config.toml
train_examples = 155796
norm = "layernorm"
activation = "relu"
stem = "single"
optimizer = "adamw"
beta1 = 0.9
steps = 40000
batch_size = 64
epochs = 16.4
warmup_steps = 2000
weight_decay = 0.1
Rows from block 6, named by matrix and row number. Each number is 128 + 24 x the weight over its row's rms, rounded and kept within 0 to 255. All counts start at 0.
# conv: 3x3 conv (model.blocks.6.conv.weight, 96x96x3x3), inputs 0-6, a 3x3 kernel for each
conv.0 [180 115 118 140 133 100 120 115 114  65 124 145  78 147 107 120 174 129 110 137 159 112 166 131 139 169 138 124 145 138  94 119 111  75  86  99 136 149 139 144 114 131 150 131 119 125 125 108 118 128 103 100 122 122 126 124 130 139 124 121 132 120 124]
conv.1 [146 129 118 165 120 109 151 128 107 100 126 144 141 145 180 129 146 146 117 128 120 150 121 158 123 126 149 109 127 138 105  88 115 111  96 125 164 126 103 150 145 122 123 136 117 158 179 106 130 116  95 114  88 104 126 126 121 128 145 123 133 147 116]
conv.2 [164 112  91 145 152 150  89  95 159 118 106 148 132 102 168 148 161 154 127 147 156 118 110 118 128 149 136 137 158 165 112 165 170 124 152 147 167 182 151 169 130 135 151 137 145 126 156 139 104 166 167 104 153 140 142 126 135 127 123 134 126 132 136]
conv.3 [163 104 121  98 108  97 122 141 102 152 171 126 111 126  86  93  75 131 148 143 155 134 157 146 105  91 120 133 138 103 148  92 128 132 130 128 109 108 140 100 119 125 115 164 160 124 126 115 122  73 105 109 100 106 140 125 141 139 143 123 132 133 125]
conv.4 [ 97 157  74 160 158 163 160 105  97 134 157 118 120 124 118 134 108 138 122 132 139 108  97  80 105 107 141 145 128 130 126 103  92 118  65 103 115 140 160 131 110 138 109 138 116 105  99 108  95  83  79  97  64  86 138 136 139 120 128 127 111 134 130]
conv.5 [125  69 119 132 154  84 122 168 125 122 157 175 111 140 157 171 141 154 121 120 148 119 123 129 152 118 131 134 129 127 129 122 121 126  83  97 106 131 139 100 132 114 105 109 140 162 164 135 156 144 150 146 111 141 143 132 130 122 132 122  92 133 122]
conv.6 [123  61 143 103  74 117 142  91 120 129 150 134 136 184 127 134 184 169 106 148  87 119 180  88 127 170 116 132 104 145 114 103 135  96  87 128 109 110 140 152 103 148 153 107 127 109 104 122 117 106 114  93 111 121 127 120 122 141 119 115 134 129 115]
conv.7 [176 104 160 132 136 116 138 127 102 106 116 165  98  89 133 126 125 147 153 118 133 156 136 126 146 130 158 139 142 138 142 107 135 104 112 145 123 144 146 127 124 131 132 131 129 148 135 140 145 124 110 142 130 146 122 120 125 130 132 122 131 136 128]
conv.8 [183 183 179 131 161 141 122 161 158 144 145 148 131 125 123  99  43  61 128 113 129 113 122 131 115  94  81 123 166 162  57  59 110 142 124 153 125 105 134 107 103  88 136 104 138 129 138 133 108  96 150 107 105 139 136 127 135 143 124 135 138 118 127]
conv.9 [ 90 113 112 171 158 130 114 108 106 151 155 121 127 180 118 134 111 118 112 101  99  85 102  71 128  98  87 139 127 102  94  77 103 109 111  98 119  97 128 133 102 127 108 126 128 123 110 122 121 122 135 130 130 130 118 117 116 115 123 130 134 139 137]
conv.10 [ 90 122  91 107 105 128 140 134 180 131 125 127 133 105 128 161 130 134 123 125  75 128 113  51 154 125  69 130 144 124 126 163 121 122 143 118 136 108 117 151 103 141 138 146 124 116 135 150 120 151 159 124 133 155 114 141 145 113 126 145 117 122 126]
conv.11 [180  91 157 133 131 109 126 118 100 106 128 172  85  94 141 120 122 152 145 111 131 139 135 127 141 128 156 134 137 134 137 105 140  98 121 146 115 136 146 119 118 126 131 127 138 152 146 141 147 131 111 143 139 151 124 117 123 123 130 120 121 134 126]
conv.12 [139 161 178 137 151 121 142 139 123 152 180 153 140 110 132 137 120 143 145 143 135 133  83 120 132 123 130 120 132 132 142 114 106 114 116 176 162 151 125  79 100 116 105 135 121 141 124 121 133 103 137 128 123 154 131 127 115 128 102 121 134 121 126]
conv.13 [115  99 120 144 126 145 147 125 101 133 133 103 111  98 128 146 131 108 114 132 137 106 105  98 126 142  98 122 108 101  85 101 111  75 114 115 124 131  98 124  73  82 147 117 130 107 114  98  91 113  96 126 137 134  98 124 115  97 114 106 110 119 119]
conv.14 [175 157  89 132 153 101 110 108 157 132  81 161 144  98 131 153 114 174 161  76 156 144 108  94 147 113 129 131 151 147 133 165 143 136 174 133 117 151 141  99 104 128 100 145 111 122 153 118 104 146 112 101 160 141 113 109 137 133 119 126 120 121 126]
conv.15 [ 96 102 101 127 115 160 126 109 145 132 133 105 117 157 131 142 137 113 124 150 123  98  90  38 131 110  94 123 142 123 107 137  92 108 107  78 123 107 137 144  93 124 153 122 104 131 157 139 126 161 145 120 135 131 125 149 146 126 139 152 129 135 152]
conv.16 [ 91 141 160 127 171 134  93 137 156 149 168 150 135 107 118 147 107 153 123 112 127 123  66  97 131 130 129 151 142 119 124 129 140 113 108 176 130 119 113  74  85 113 108 119 135 143 132 124 130  92 119 136 117 134 134 119 117 115 117 132 112 116 108]
conv.17 [167 168 120 103 122 189 136 129 134 129 102  91 130 146  59  92 159 146 133 133 131 114 171  79 112 141 157 119 125 156 101 112 122 129 132 118 148 145 177 137  72 165 126  91 149 155 172 176 118 134 132 121 124 111 144 128 126 139 139 121 124 147 144]
conv.18 [137 123  71 135 158  77 155 166 124 134 118 161 128 106 170 120 107 170 116 103 158 117  88 166 125 113 163 130 140 128 130 112 119 119 123  86 111 189 158  98 166 153 121 155 153 162 142 116 159 140 110 153 129 105 146 139 126 139 122 123 137 133 127]
conv.19 [137 152 143  84 102 104 117  72  94 129 149 123 164 183 107 129 154 110 126 146 133 147 170 120 119 169 130 117 100 115 146 152 149 161 158 146 116 118 131 159 148 136 139 126 129  95 117 140 117 106 137 134 139 143 116 125 120 131 118 115 134 116 128]
conv.20 [144 133 127 164 149 135 170 166 106 134 141 165 131 107 117 129 114 119 131 131 165 133 145 112 136 133 153 152 121 132  77  67 114  80  83 131 138 187 137 110 120 132  92 124 101 123 116 113 127 109  97 108 111 121 114 126 130 125 120 112 123 114 129]
conv.21 [131 148 146 124 150 133 105 109  83 147 132 151 157  69 134 126 138 154 124  98 146 144  64 149 114 161 131 159 139 115 157 125 155 108 151 181  95 165 119  61 137 108 145 115 110 122 125 120 109 122 133 114 119 154 111 119 122 112 112 130 135 109 112]
conv.22 [168 122 175 128 135 139 178 145 136 125 146 167 100  94 121 128 129 159 138 132 126 150 135 103 113 110 174 127 135 143 120  64 102 117 111 100 123 126 164 124  85 145 146 171 168 115 121 131 108  97  92 106  79  96 122 123 126 122 114 115 119 125 124]
conv.23 [102 131 119 108  93 139 136  88 171 142 159 115 171 159  98 144 118 128 118 150 126 146 156  90 133 120 117 109 138 150 127 170 147 161 171 101 159 124 110 133  98 106  71 140 103 101 140 153 102 150 145 141 152 127 118 112 102 122 104 108 113 117 129]
conv.24 [156  95 149 165 135 131 122 159  91 144 118 157 136  68 153 168  89 156 136 111 151 139  83 148 162 105 160 114 139 139 147 160 117 140 111 101 176 110 137 118 122 122  84 133 134 116 124 108 117 154  94 131 146 101 116 104 110 110 114 121 116 126 105]
conv.25 [177 100 159 131 133 113 133 123 105 105 116 169  91  90 137 122 122 151 154 113 139 151 134 131 145 128 163 137 140 135 145 114 135 105 115 141 123 144 144 124 126 126 131 134 131 148 141 140 147 132 112 141 136 147 122 120 124 127 132 120 126 136 127]
conv.26 [142 154 118 145 120 124 107 144 128 154  91 104 140  71  93 154 133  99 136 108 114 148  90 131 139 144 125 126  73  71 152 106 111 156 131 135 103 105 139 119 122 126 122 182 159 147 132 142 133 106 126 144 151 146 118 122 120 110 114 133 137 145 118]
conv.27 [158 103 129 184 134 102 209 164 129 102  99 112 129 131 168 138 132 153 102 137  96 153 115 150 144 131 155 103 129 113 121 111 129 108 102 134 139 124 113 150 153 143 120 125 144 152 155 123 153 120 136 142 103 143 118 114 121 110 141 101 112 162 104]
conv.28 [112  96 152 143 132 154 133 146 119 158 169 131 114  84 112 132 122 153 150 154 131 149  72 109 120 106 148 115 143 121 150 146 138 132  75 158 122 116 138 104 117 106  99 139 104 140 148 148 161 118 155 118  70 126 148 135 147 113 137 127 135 153 135]
conv.29 [121 108 136 126 150 134 193 184 167 133 147 131 109 109 138 113  80 102 136 154 148  97 126 138 119 164 126  96  95 144 133 112 164 131 114 138 141 108 126 129 137 123 158 154 119 136 119 148 150 110 135 135 125 136 137 142 123 142 133 130 130 112 135]
conv.30 [141  69 109 133 114 137 131 144 103 139 142 126 149 166 150 106 142 157 118 148 112 107 160 134  97 131 143 178 142 156 156 118 143 148  68  99 127 145 147 144 166 140 137 155 141 190 138 144 185 129 139 186 116 126 135 126 141 128 142 124 128 145 118]
conv.31 [136 179 160 160 150 162 130 115 138 170 121 127 137  97 105 151 104  76 140 138 111 135 105 142 136 127 109 106  85 121 128  71  86 141 126 133 131 107 155 113 145 147 135 157 169 137 114 140 126  89 129 109 114 120 114 114 106  94 105 121 139 131 105]
conv.32 [132 152 133 124  95  95 101 123 112 120 136 110  99  65 145 103 123 148  97 114 112  89  83 139 128 147 139 153 134 124 136 131 156 128 174 157 126 160 136 105 160 104 165 140 133 123  99 116 122 116 118 136 119 128 127 129 115 132 124 120 135 124 109]
conv.33 [159 119 116 174 114  85 170 171 104 105  96 134 147 136 160 149 137 108 132 109 121 152 117 178 125 142 137 126 145 106 134  90 132 111  77 138 131 116  96 142 160 126 105 130 113 141 132 104 137 112 124 124 108 121 110 122 114 110 143 101 120 152  96]
conv.34 [ 71 100  99 137 127 136 111 107  95 140 151 116 106 101  64 132 131 123 133 150 163 128  95 113 123 135 158 141 126 112  94  91 115  88 124 110 119 159 125 124 117 106 113 126 125  82  76 103  83  66  79 131 129 110 112 129 140 116 119 105 114 121 125]
conv.35 [192 103 142 132 121 103 129 136 136  97 106 165  87  86 150 130 126 168 121 108 127 112 130 117 133 119 153 107  98 108 177 188 176 112 129 130  96 126 134  99  90 119 134 110 148 115 130 124 138 180 148 133 157 144 119 109 123 110 117 118 111 119 112]
conv.36 [134 114  92 113 189 159 152 133 136 149 123 192 158 114 146 155 161 153 151 113 180 145 127 142 118 162 124 147 118 190 157  92 197 102 110 144  98 173 127 101 123 129 137 112 119 151 146 166 161 105 156 114 107 126 136 147 138 140 131 132 132 140 149]
conv.37 [143 165 171 142  91 162 115 118 119 125 146  89 100 162 131 107 105 144 131 156 109 100 158 150 146  97 142  73 107 116 102  64 122 147 117 136 115  61 150 125 104 146  92 128 118 113 141 164 139 114 140 168 107 115 120 121 119 103 160 130  92 119 128]
conv.38 [120 140 151 139 111  89 101 124  98 144 124 125 150  97  89 137 115  95 125 136 126 151 110 112 131 119 133 103  71  67 125 102 102 146 142 140 131 104  83 104 119 117 105 152 136 133  88  94 125 104 124 110 124 121 135 138 150 118 116 150 138 152 134]
conv.39 [121 106  86 133 156 145 131 105 166 129  79 170 156  98 131 146 144 136 150  92 146 145 121  98 129 155 106 147 126 128 153 109 125 131 115 131 126 161 174 151 134 157 156 143 131 137 156 155 109 115 142  90  91 112 128 149 160 134 141 173 120 118 149]
conv.40 [166 114 118 153 149 140 136 136 124 114 129 105  94  93 103  92 132 147 123 160 157 100 105  99 105 118 152  82 131 164 135 193 172 118 142 125 140 119 118  99 147 131 155 162 149  67 105 120 128 161 153 141 168 164 131 115  96 138 129 139 146 167 164]
conv.41 [176  92  95 165 136 119 137 174  89 137  79 151 150  72 145 150  96  83 161 108 142 163 112 195 134 125 118 146 149 126 156 114 140 131 113 160 132 134 118 107 157 128  99 108 125 125 107 107 138 110 151 127 106 137 121 122 101 114 144 124 115 127 105]
conv.42 [126 157 134 109 103 106  99  87  84  83 123 142 107 176 159 112 168  98 135 110 128 126 138 151 125 152 111 137  95 107 172 135 143 133 155 174 148 113  92 149 143 128 138 106 164 109 128 124 132 112 115  98 129 135 124 129 117 123 127 124 130 130 108]
conv.43 [158  54 139 147 139 135 145 154  73 138 128 160 134 137 138 154 127 142 146 100 143 120 122 124 134 110 147 140 151 149 171 135 144 135  89 131 108 113 130 111 159 141 121 144 125 127 110 109 174 120 110 151 132 119 108 100 100 112 108 110 113 128 110]
conv.44 [ 98 130 125  93 142  69  92 131 106  81 130 130 113 154 129 117 111 116  78 124 136 104 162 143 116 118 111 148 132 124 110  91 114 119 102 117 144 131 111 131 103 122 118 143 158 133 107  97 115 105 104  94 107  93 119 122 137 147 134 134 147 122 133]
conv.45 [ 70 122  80 127 133 166 156 152 173 139 157 132 143 150 128 155 155 113 131 148 118 128 140 100 142 146 112 138 154 157 148 166 161 130 158 135 160  70 116 156 100 103 121 115  88 110 138 140 118 149 147 123 147 149 103 113 115 104 116 115 116 118 121]
conv.46 [ 99 147 144 106  84 118  96 106 100 104 156 129 125 187 170  99 152 127 115 134 111 101 141 140  97 122 119 119  98 115 123 135 106 115 101 118 161 128 109 163 140 130 139 128 137  91 107  81 107 115 100  89 101  96 126 128 134 126 131 132 133 118 125]
conv.47 [120 145 124 166 117 107 116 109 125 160 105 129 134  81 144 149 134 119 146 114 129 131  95 155 146 142 112 119  71 126 126 118 106 133 133 109  71 107 128  88 161 130 114 154 149 137  80 135 162  85 115 130  99  88 114 132 130  93 105 144 135 138 128]
conv.48 [178 102 161 133 134 115 135 124  99 104 118 167  94  92 133 124 124 148 151 114 134 153 136 126 145 129 157 138 140 137 140 106 133 102 116 144 120 142 145 125 123 128 129 129 129 148 137 142 145 126 109 140 135 147 121 119 126 129 131 121 126 133 127]
conv.49 [102 135  87 125 117 122 139 117 149 131 143  73 129 156  54 127 152  85 138 147 102 153 146  55 141 145  90 115 124 132 108 129 104 116 128  92 122 119 115 118 100 136 127 113 105 157 137 120 163 137 102 173 143 128 156 152 121 164 123 129 145 119 144]
conv.50 [177 130  54 126 162 131  88  85 150 129 112 161 142  91 144 155 166 154 122 114 153 137 122 132 139 158 132 137 154 133 133 132 119 151 160 116 145 158 146 132 133 138 143 151 148 120 164 139  99 150 151 108 145 108 165 137 142 135 138 139 127 134 130]
conv.51 [173 160 137 122 117  91 141 147 107 140 152 115 119 165 138  90 103 129 127 130 150  84 137 154  58  77  93 128 138 124 105 130 157 135 152 171 125  77 164 116 107 139 103 100 133 127 144 155 108 125 150 129 149 170 121 127 126 101 115 126 128 121 130]
conv.52 [ 93 130 143  81  75 107  77 100 112  95 160 140 144 196 153 116 155 109 103 130 118 109 158 139 109 138 108 152 107 130 113 108 137 135 127 156 147 135 119 155 130 160 132 143 164 101  77 115 117 108 119  93  99 126 137 127 134 137 126 127 141 113 129]
conv.53 [100  99  76 104  81 124 123 106 127 124 117 127 109 125 155 134 140 173 140 126 138 142 102  99 154 112 126 126 144 122 122 137 106 148 142 104  97 119  99 111 130 125 127 128 114 130 131 135 145 161 131 152 149 144 126 154 152 145 137 143 139 141 158]
conv.54 [127 126 125 126 156 188 130 135 150 138 166 119 141 142 153 157 103 127  93 139 106 109 108 110 139 125 111 135 134 112  99  92  56 143 143 129 114  70 147 104 117 110 100 150 122 156 160 179 142 120 167 132 106 129 129 117 119 123 111 121 120 120 129]
conv.55 [178 102 164 136 136 115 135 125 101 105 118 168  90  92 136 122 123 150 151 114 134 148 138 129 144 128 158 138 139 137 141 108 136 105 116 143 120 142 142 125 124 124 130 132 131 149 137 140 144 128 110 141 134 146 124 121 124 128 131 117 126 135 127]
conv.56 [ 99 102 108  93  96 126 115  93 160 139 121 147 105 124 142 141 139 136 153 134 152 135 136  92 132 133 122 123 120  96 127 117 113 121 122  95  87 146 123 135 136 177 172 130 131 167 155 155 170 175 146 157 168 158 144 144 130 155 129 117 139 139 133]
conv.57 [136 111 137 168 143 135  88 108 103 166 111 124 103  71 106 124 132 137 159 139 123 146 122 144 135 102 122 150 137  93  95  64 132 131 143 143 112 139  96  93 100 128 127 157 126 139 123 150 107 101 137 127 144 145 132  94  97 129 132 130 150 144 119]
conv.58 [134 116 119 136 143 129 136 152 118 105 141 152  83 110 135 117 112 142 137 115 140 132 122 127 142 112 162 153 111 125 142  63 126  87  77 136 103 109 139  99 104 129  85 100 141 125 136 143 100 113 110  74 105 127 128 124 114 121 121 115 130 136 127]
conv.59 [144 112 128 128 180 149 144 195 153 110 136 160  95 134 121 114 110  90 116  95 172 109  92 137 122 110 106 154  65 131 167 110 160 158 146 150 150 167 152 121 141 148 126  87 151 156  83  95 170 103 123 161 144 138 133 133 124 137 123 121 143 112 120]
conv.60 [126 130 156 132 116 104 118 120  98 154  72 125 135  79 128 141 150 125 153 108 145 136 118 135 126 169 108 137 119  96 117  99 156  95 145 153  95 128  88  90 108  75 141  82 112 118  98 106 135 115 130  93 109 138 104 138 124 130 118 133 137 124 121]
conv.61 [144 177 158  93 170 106 168 101 145 156 144 118 134 104 125 154 107  84 137 110 115 131  87 130 142 113 102 139 142 156  92  76 104 153 120 134  94  89 135  93 117  96 119 147 121  87 109 113  97 103 115  94 103 108 139 128 123 123 125 130 123 112 119]
conv.62 [107 121 103 148 110 149 126 128 143 140 146 115 124 136 122 153 129 129 150 144 133 117 109  74 144 128 105 131 146 130 115 160 109 104 120  87 112  98 118 152  89 127 157 109  87 123 153 138 123 187 151 117 146 147 136 135 147 133 132 152 133 130 151]
conv.63 [122 114 146 124  97 120 120 109 132 148 128 186 113 102 173 140 103 179 138  92 150 117  98 118 115  90 136 131 142 101 123 168  99 142 149  90 111 129 114 130 127 141 137 138 118 134 147 142 155 202 138 161 166 142 135 152 131 129 136 108 137 137 114]
conv.64 [110  96 135 118  87 123 120 121  94 129 121 120 131  88 156 133 122 189 145 131 126 147  72 145 133  67 168 134 147 112 130 156 135 134  97 154 120 155 153 118 143  99 122 149 111 128  93 116 120  88 123 114  96 108 125 117 123  93 117 116  99 126 111]
conv.65 [114 134 144 134 164 120  95 122 137 119 142 136 110 118 137 122  80 100 125 147 148 128  70 161 142 112 111 119 115 143 125  63 113 154 123 130 133 106 117  90 143 107 112 140 140 139 129 120 136  88 107 168 133 128 116 124  99  83 109 120 109  99 116]
conv.66 [121 161 128 150 146 133 115 139 142 172 146 158 106 128 142 132 105 115 158 126 124  65  88 119  99 114 103 157 146 146 161 165 129 122 100 155 120 115 143 104  96  99 111  83 102 143 147 140 108 111 131 120 112 143 119 119 135 109 117 135 129 118 144]
conv.67 [177 100 161 137 134 117 133 116  98 102 125 166  85  99 133 116 127 149 147 118 126 145 142 121 139 131 153 135 138 133 137 103 134 100 119 143 122 138 144 129 123 126 128 128 133 142 139 137 137 124 104 135 137 144 125 119 124 126 130 118 125 132 124]
conv.68 [184  97 155 140 133 111 133 122  99 105 119 169  82  85 138 119 122 156 145 112 135 140 136 124 136 128 161 134 135 129 134  99 150 104 136 148 120 147 144 129 122 125 134 133 134 147 137 138 145 126 112 134 139 156 125 121 121 125 125 115 129 133 128]
conv.69 [ 44  95  76 108 151 152 124 120 138 152 121 138 145 132 107 152 122  95 155 111 138 140  89 102 141 135 117 130 146 147 138 143 127  98 104  93 126 144 139 179 120 133 154 112 149 129 153 156 118 138 165 104 112 126 136 151 160 131 134 163 125 125 149]
conv.70 [121  87 132  77  81 120 129  82 149 136 162 130 159 133  56 123  85 104 106 148 124 144 173  96 131 105 105 149 112 130  66 125 139 131 139 139 129  95 133 136 116 118 130 132 113  95 108 107  84 102 117 105 123 123 145 105 111 159 122 106 154 109 115]
conv.71 [108 122  93 100 151 125 117 124 167 144 122 166 133 151 129 146 129 108 137 100 167 144 103  96 130 132  69 138 128 139 125 118 104 143 167 125 109 148  92 155 100 161 161  94 150 143 114 112 128 119  98 142 154 131 116 132 125 112  98 124 140 120 140]
conv.72 [143 145 149 123  80 147 115  85 113 127  76 120 160 131  94 148 119 112 128  88 108 136 176 119 144 161 114 121 116 158 121  99 114 109 125 109 119 112 135 143 134 105 133 118  94 110  80 126 109  96  99 105 107  88 120 114 110 136 128 111 127 121 117]
conv.73 [138 156 126 129 144 145 152 125 182 141 140 115 150 102 148 123  90 159 112 156 128 155 118  76 139  80 161  92 111 139  99 178 142 168 149  56 175 150 135 124 125 151  95 151 153 117 140 146 108 157 145 147 153 126 119 127 119 134 121 123 123 134 129]
conv.74 [105 155 174 116  96 136 108 113 103 130 103  70 142 155  96 123 148 133 112 119  80 115 150 103 130 134 119 108  98  82 112 105  82 132 117 133 101  90 136 116  96 127 152 102 134  86 111  92 102 112 102  99 115  87 129 134 138 137 118 126 144 117 132]
conv.75 [177  95 158 134 134 115 132 121  95 104 121 171  94  92 135 121 119 152 150 115 133 153 139 126 143 124 159 139 138 137 141 104 138 101 113 139 120 139 142 125 123 127 129 132 134 148 137 139 144 124 107 140 132 144 123 116 124 126 130 120 126 134 126]
conv.76 [130  55 133 133 161 111 150 197  99 125 131 149 124 124 152 169 105 139 135 129 133 117 104 120 149 103 156 165 153 136 179 126 118 143 100 123 127 147 150  98 148 115 123 124 121 152 133 129 164 118 129 133 109 133 165 134 151 141 133 133 134 140 136]
conv.77 [162  96 117 131  92  92 127 131 173  88 135 137  90 143  87 117 144 148  89 128 142 107 161  98 129 135 145 134  99 137 104 170 184 147 159 111 142 161 104 181  93 124 153 107 136 101 120 146 133 161 176 129 170 157 121 109 118 125 115 106 125 119 109]
conv.78 [165  77 106 155 127  93 159 186  90 136 124 148 110 128 159 102 155 133 124 143 137 119 144 159 102 172 146 159 157 150 177 131 172 161 119 173 137 170  96 162 179 138 177 104  87 141 109 119 147 103 131 143 125 157 157 128 140 154 138 121 164 136 114]
conv.79 [177 100 160 131 134 113 133 123  98 105 119 168  92  91 135 123 124 148 151 116 136 151 135 129 144 129 159 139 142 138 142 104 134 105 117 145 118 142 143 122 124 125 130 134 129 150 140 143 147 126 112 144 135 148 122 120 124 127 131 119 127 134 125]
conv.80 [127 147 102 110 163 112 145 150 151 168 114 143 140  99 126 156 115 135 134 115 143 108 116 109 132 118 100 137 131 121 165 165 128 161 142  97 117 133 137 106 145 168 112 136 156 132 133 117 180 170 130 177 159 122 130 137 131 134 128 128 138 113 132]
conv.81 [141 144 104  91 105 135 138  87 108 132  69 136 137 112  96 123 157 126 154 107 155 132 180  79 104 182 131 127  95 150 111 115 138 113 122 130 137 144 150 128 123 149 149  91 137 128 131 168 131 110 132 134 135 125 141 120 119 130 132 110 124 124 115]
conv.82 [166 151 179 105 114 122 129 140 106 102 132 154 101  98 135 104 119 160 128  94 115 132 138 136 142 117 157 150 149 147 138 107 144 105 105 110 132 135 147 138 117 135 138 130 139 154 151 178 143 127 118 148 125 136 131 129 134 140 138 142 126 133 131]
conv.83 [ 55  64  82 123 114 126 138 104 147 111 105 102 122 119 148 155 135 140 141 118 107 123 116  69 166 147 122 139 150 162 123 144 131 100 129 114 129 100 106 183 113 113 151 119 121 109 133 146 105 142 155  96 106 110 138 144 156 118 133 154 124 116 145]
conv.84 [108  99 122 108 144 135 111 115 151  92  93 165 108 107 156 152 145 159 125  89 131 141 101 122 146 124 141 159 155 167 150 161 151 135 128 124 119  99  95 135  88 108 154 126 133 119 133 155 111 146 161 125 132 151 128 116 127 111 122 123 125 135 121]
conv.85 [142 133  91 125 150 167 102 139 148 160 145 127 113 126 119 121 120 149 127 132 164  77  67  84 126 123 144  83 129 135 167 167 136 148 145 145 112 109 137  96 112 155 148 143 146  98 113 120 149 157 136 159 152 135  96 107 115  98 102 104 116 121 121]
conv.86 [139 135  94 163 168 146 138 131 162 104 140 147 126 116 110 162 125 142  94 128 119  94 126  71 134 129 138 173 151 145 160 122 123 127 111 108 134 139 212 134 130 177 147 160 152 179 171 123 162 158 127 135 124 114 154 119 122 150 110 134 134 124 135]
conv.87 [134 121 121 100 121 132 127 110  89 118 141 135 152 145  91 177 123 128 101 127 142 114 150  87 168 144 110 196 145 137 137 112 158 108 160 153 128 153 125 168 123 127 148 126 113 139 120 125 133 107 126 120 139 152 112 108 118 126 133 113 132 125 119]
conv.88 [123 165 145 107 132 112 104 103 103 111 129 123 135 158 172 105 144 147 141 127 111 140 112 153 117 112 141 133 103 117 113 143 125 114 105 136 143  96  80 146 136 108 143 110 150 103 117 104 116 123 111  94 102  94 141 128 130 133 128 138 129 124 123]
conv.89 [161 127 138 145 124 131 154 148 132 106 125 148 124 138 125 136 132 162 129 140 149 107 162 114 113 117 158 136 123 169 131  79 108 134  98 114 151 155 166 167 106 168 145 133 137 146 149 183 139 130 115 163 124 127 134 111 123 139 144 120 126 127 122]
conv.90 [ 93 129 155  64  92 105 102  71  87 131  88 113 127  87 147 107 147 166 129 100 114 100 101 140 134 144 154 129 107 133 130 141 157 141 149 127  89 149 112 106 126  96 158 116 133 101 105 127 133 107 110 150 102  80 119 138 135 121 116 136 127 118 123]
conv.91 [141 148 170  95 130 122 107 130 143 127 142 107 153 153 136 136 102 132 115 138 121 157 129 133 147  78 141 122 141 130 100 102 106 104  77  46 159  97 128 156 130 132 161 160 109 108 133 109 108 130 120 100  92 106 136 122 122 142 126 120 129 123 114]
conv.92 [ 78  99  60 116 100 134 163  95 117 149 126 108 158 136 155 141 121 108 121  95 137 104 123  76 128 150 119 153 150 151 145 151 140 120 116 118 114 134 124 204 127 133 176 105 141 108 153 151 108 141 169  97  94 107 144 137 146 136 145 150 144 142 156]
conv.93 [113 130 134 143  99 146 138 112 133 162 130 115 135  76 141 106 107 167 135 148 120 143  87 105 126  86 159  78 129 128 118 186 127 151 133  63 184 121 120 124 128 134 124 150 165  95 133 145 127 176 150 158 172 146 117 105 121 137 119 122 127 155 141]
conv.94 [179 103 161 135 133 116 136 123 104 101 120 166  91  95 134 122 125 150 148 115 129 150 140 123 144 129 155 134 139 132 139 106 134 100 115 139 124 139 147 129 121 129 128 128 134 143 138 136 139 126 107 136 134 143 122 119 126 128 128 120 126 133 126]
conv.95 [130 157 102 121 122 139 115 115 164 165 105 138 142 122 150 135 112 170 154 103 120 138 105 114 139 110 110 166 163 127 142 149 127 120 154 107  90 138 131 107 105 145 133 124 118 124 155 123 145 181 116 130 168 117 117 131 151 106 138 144 108 142 134]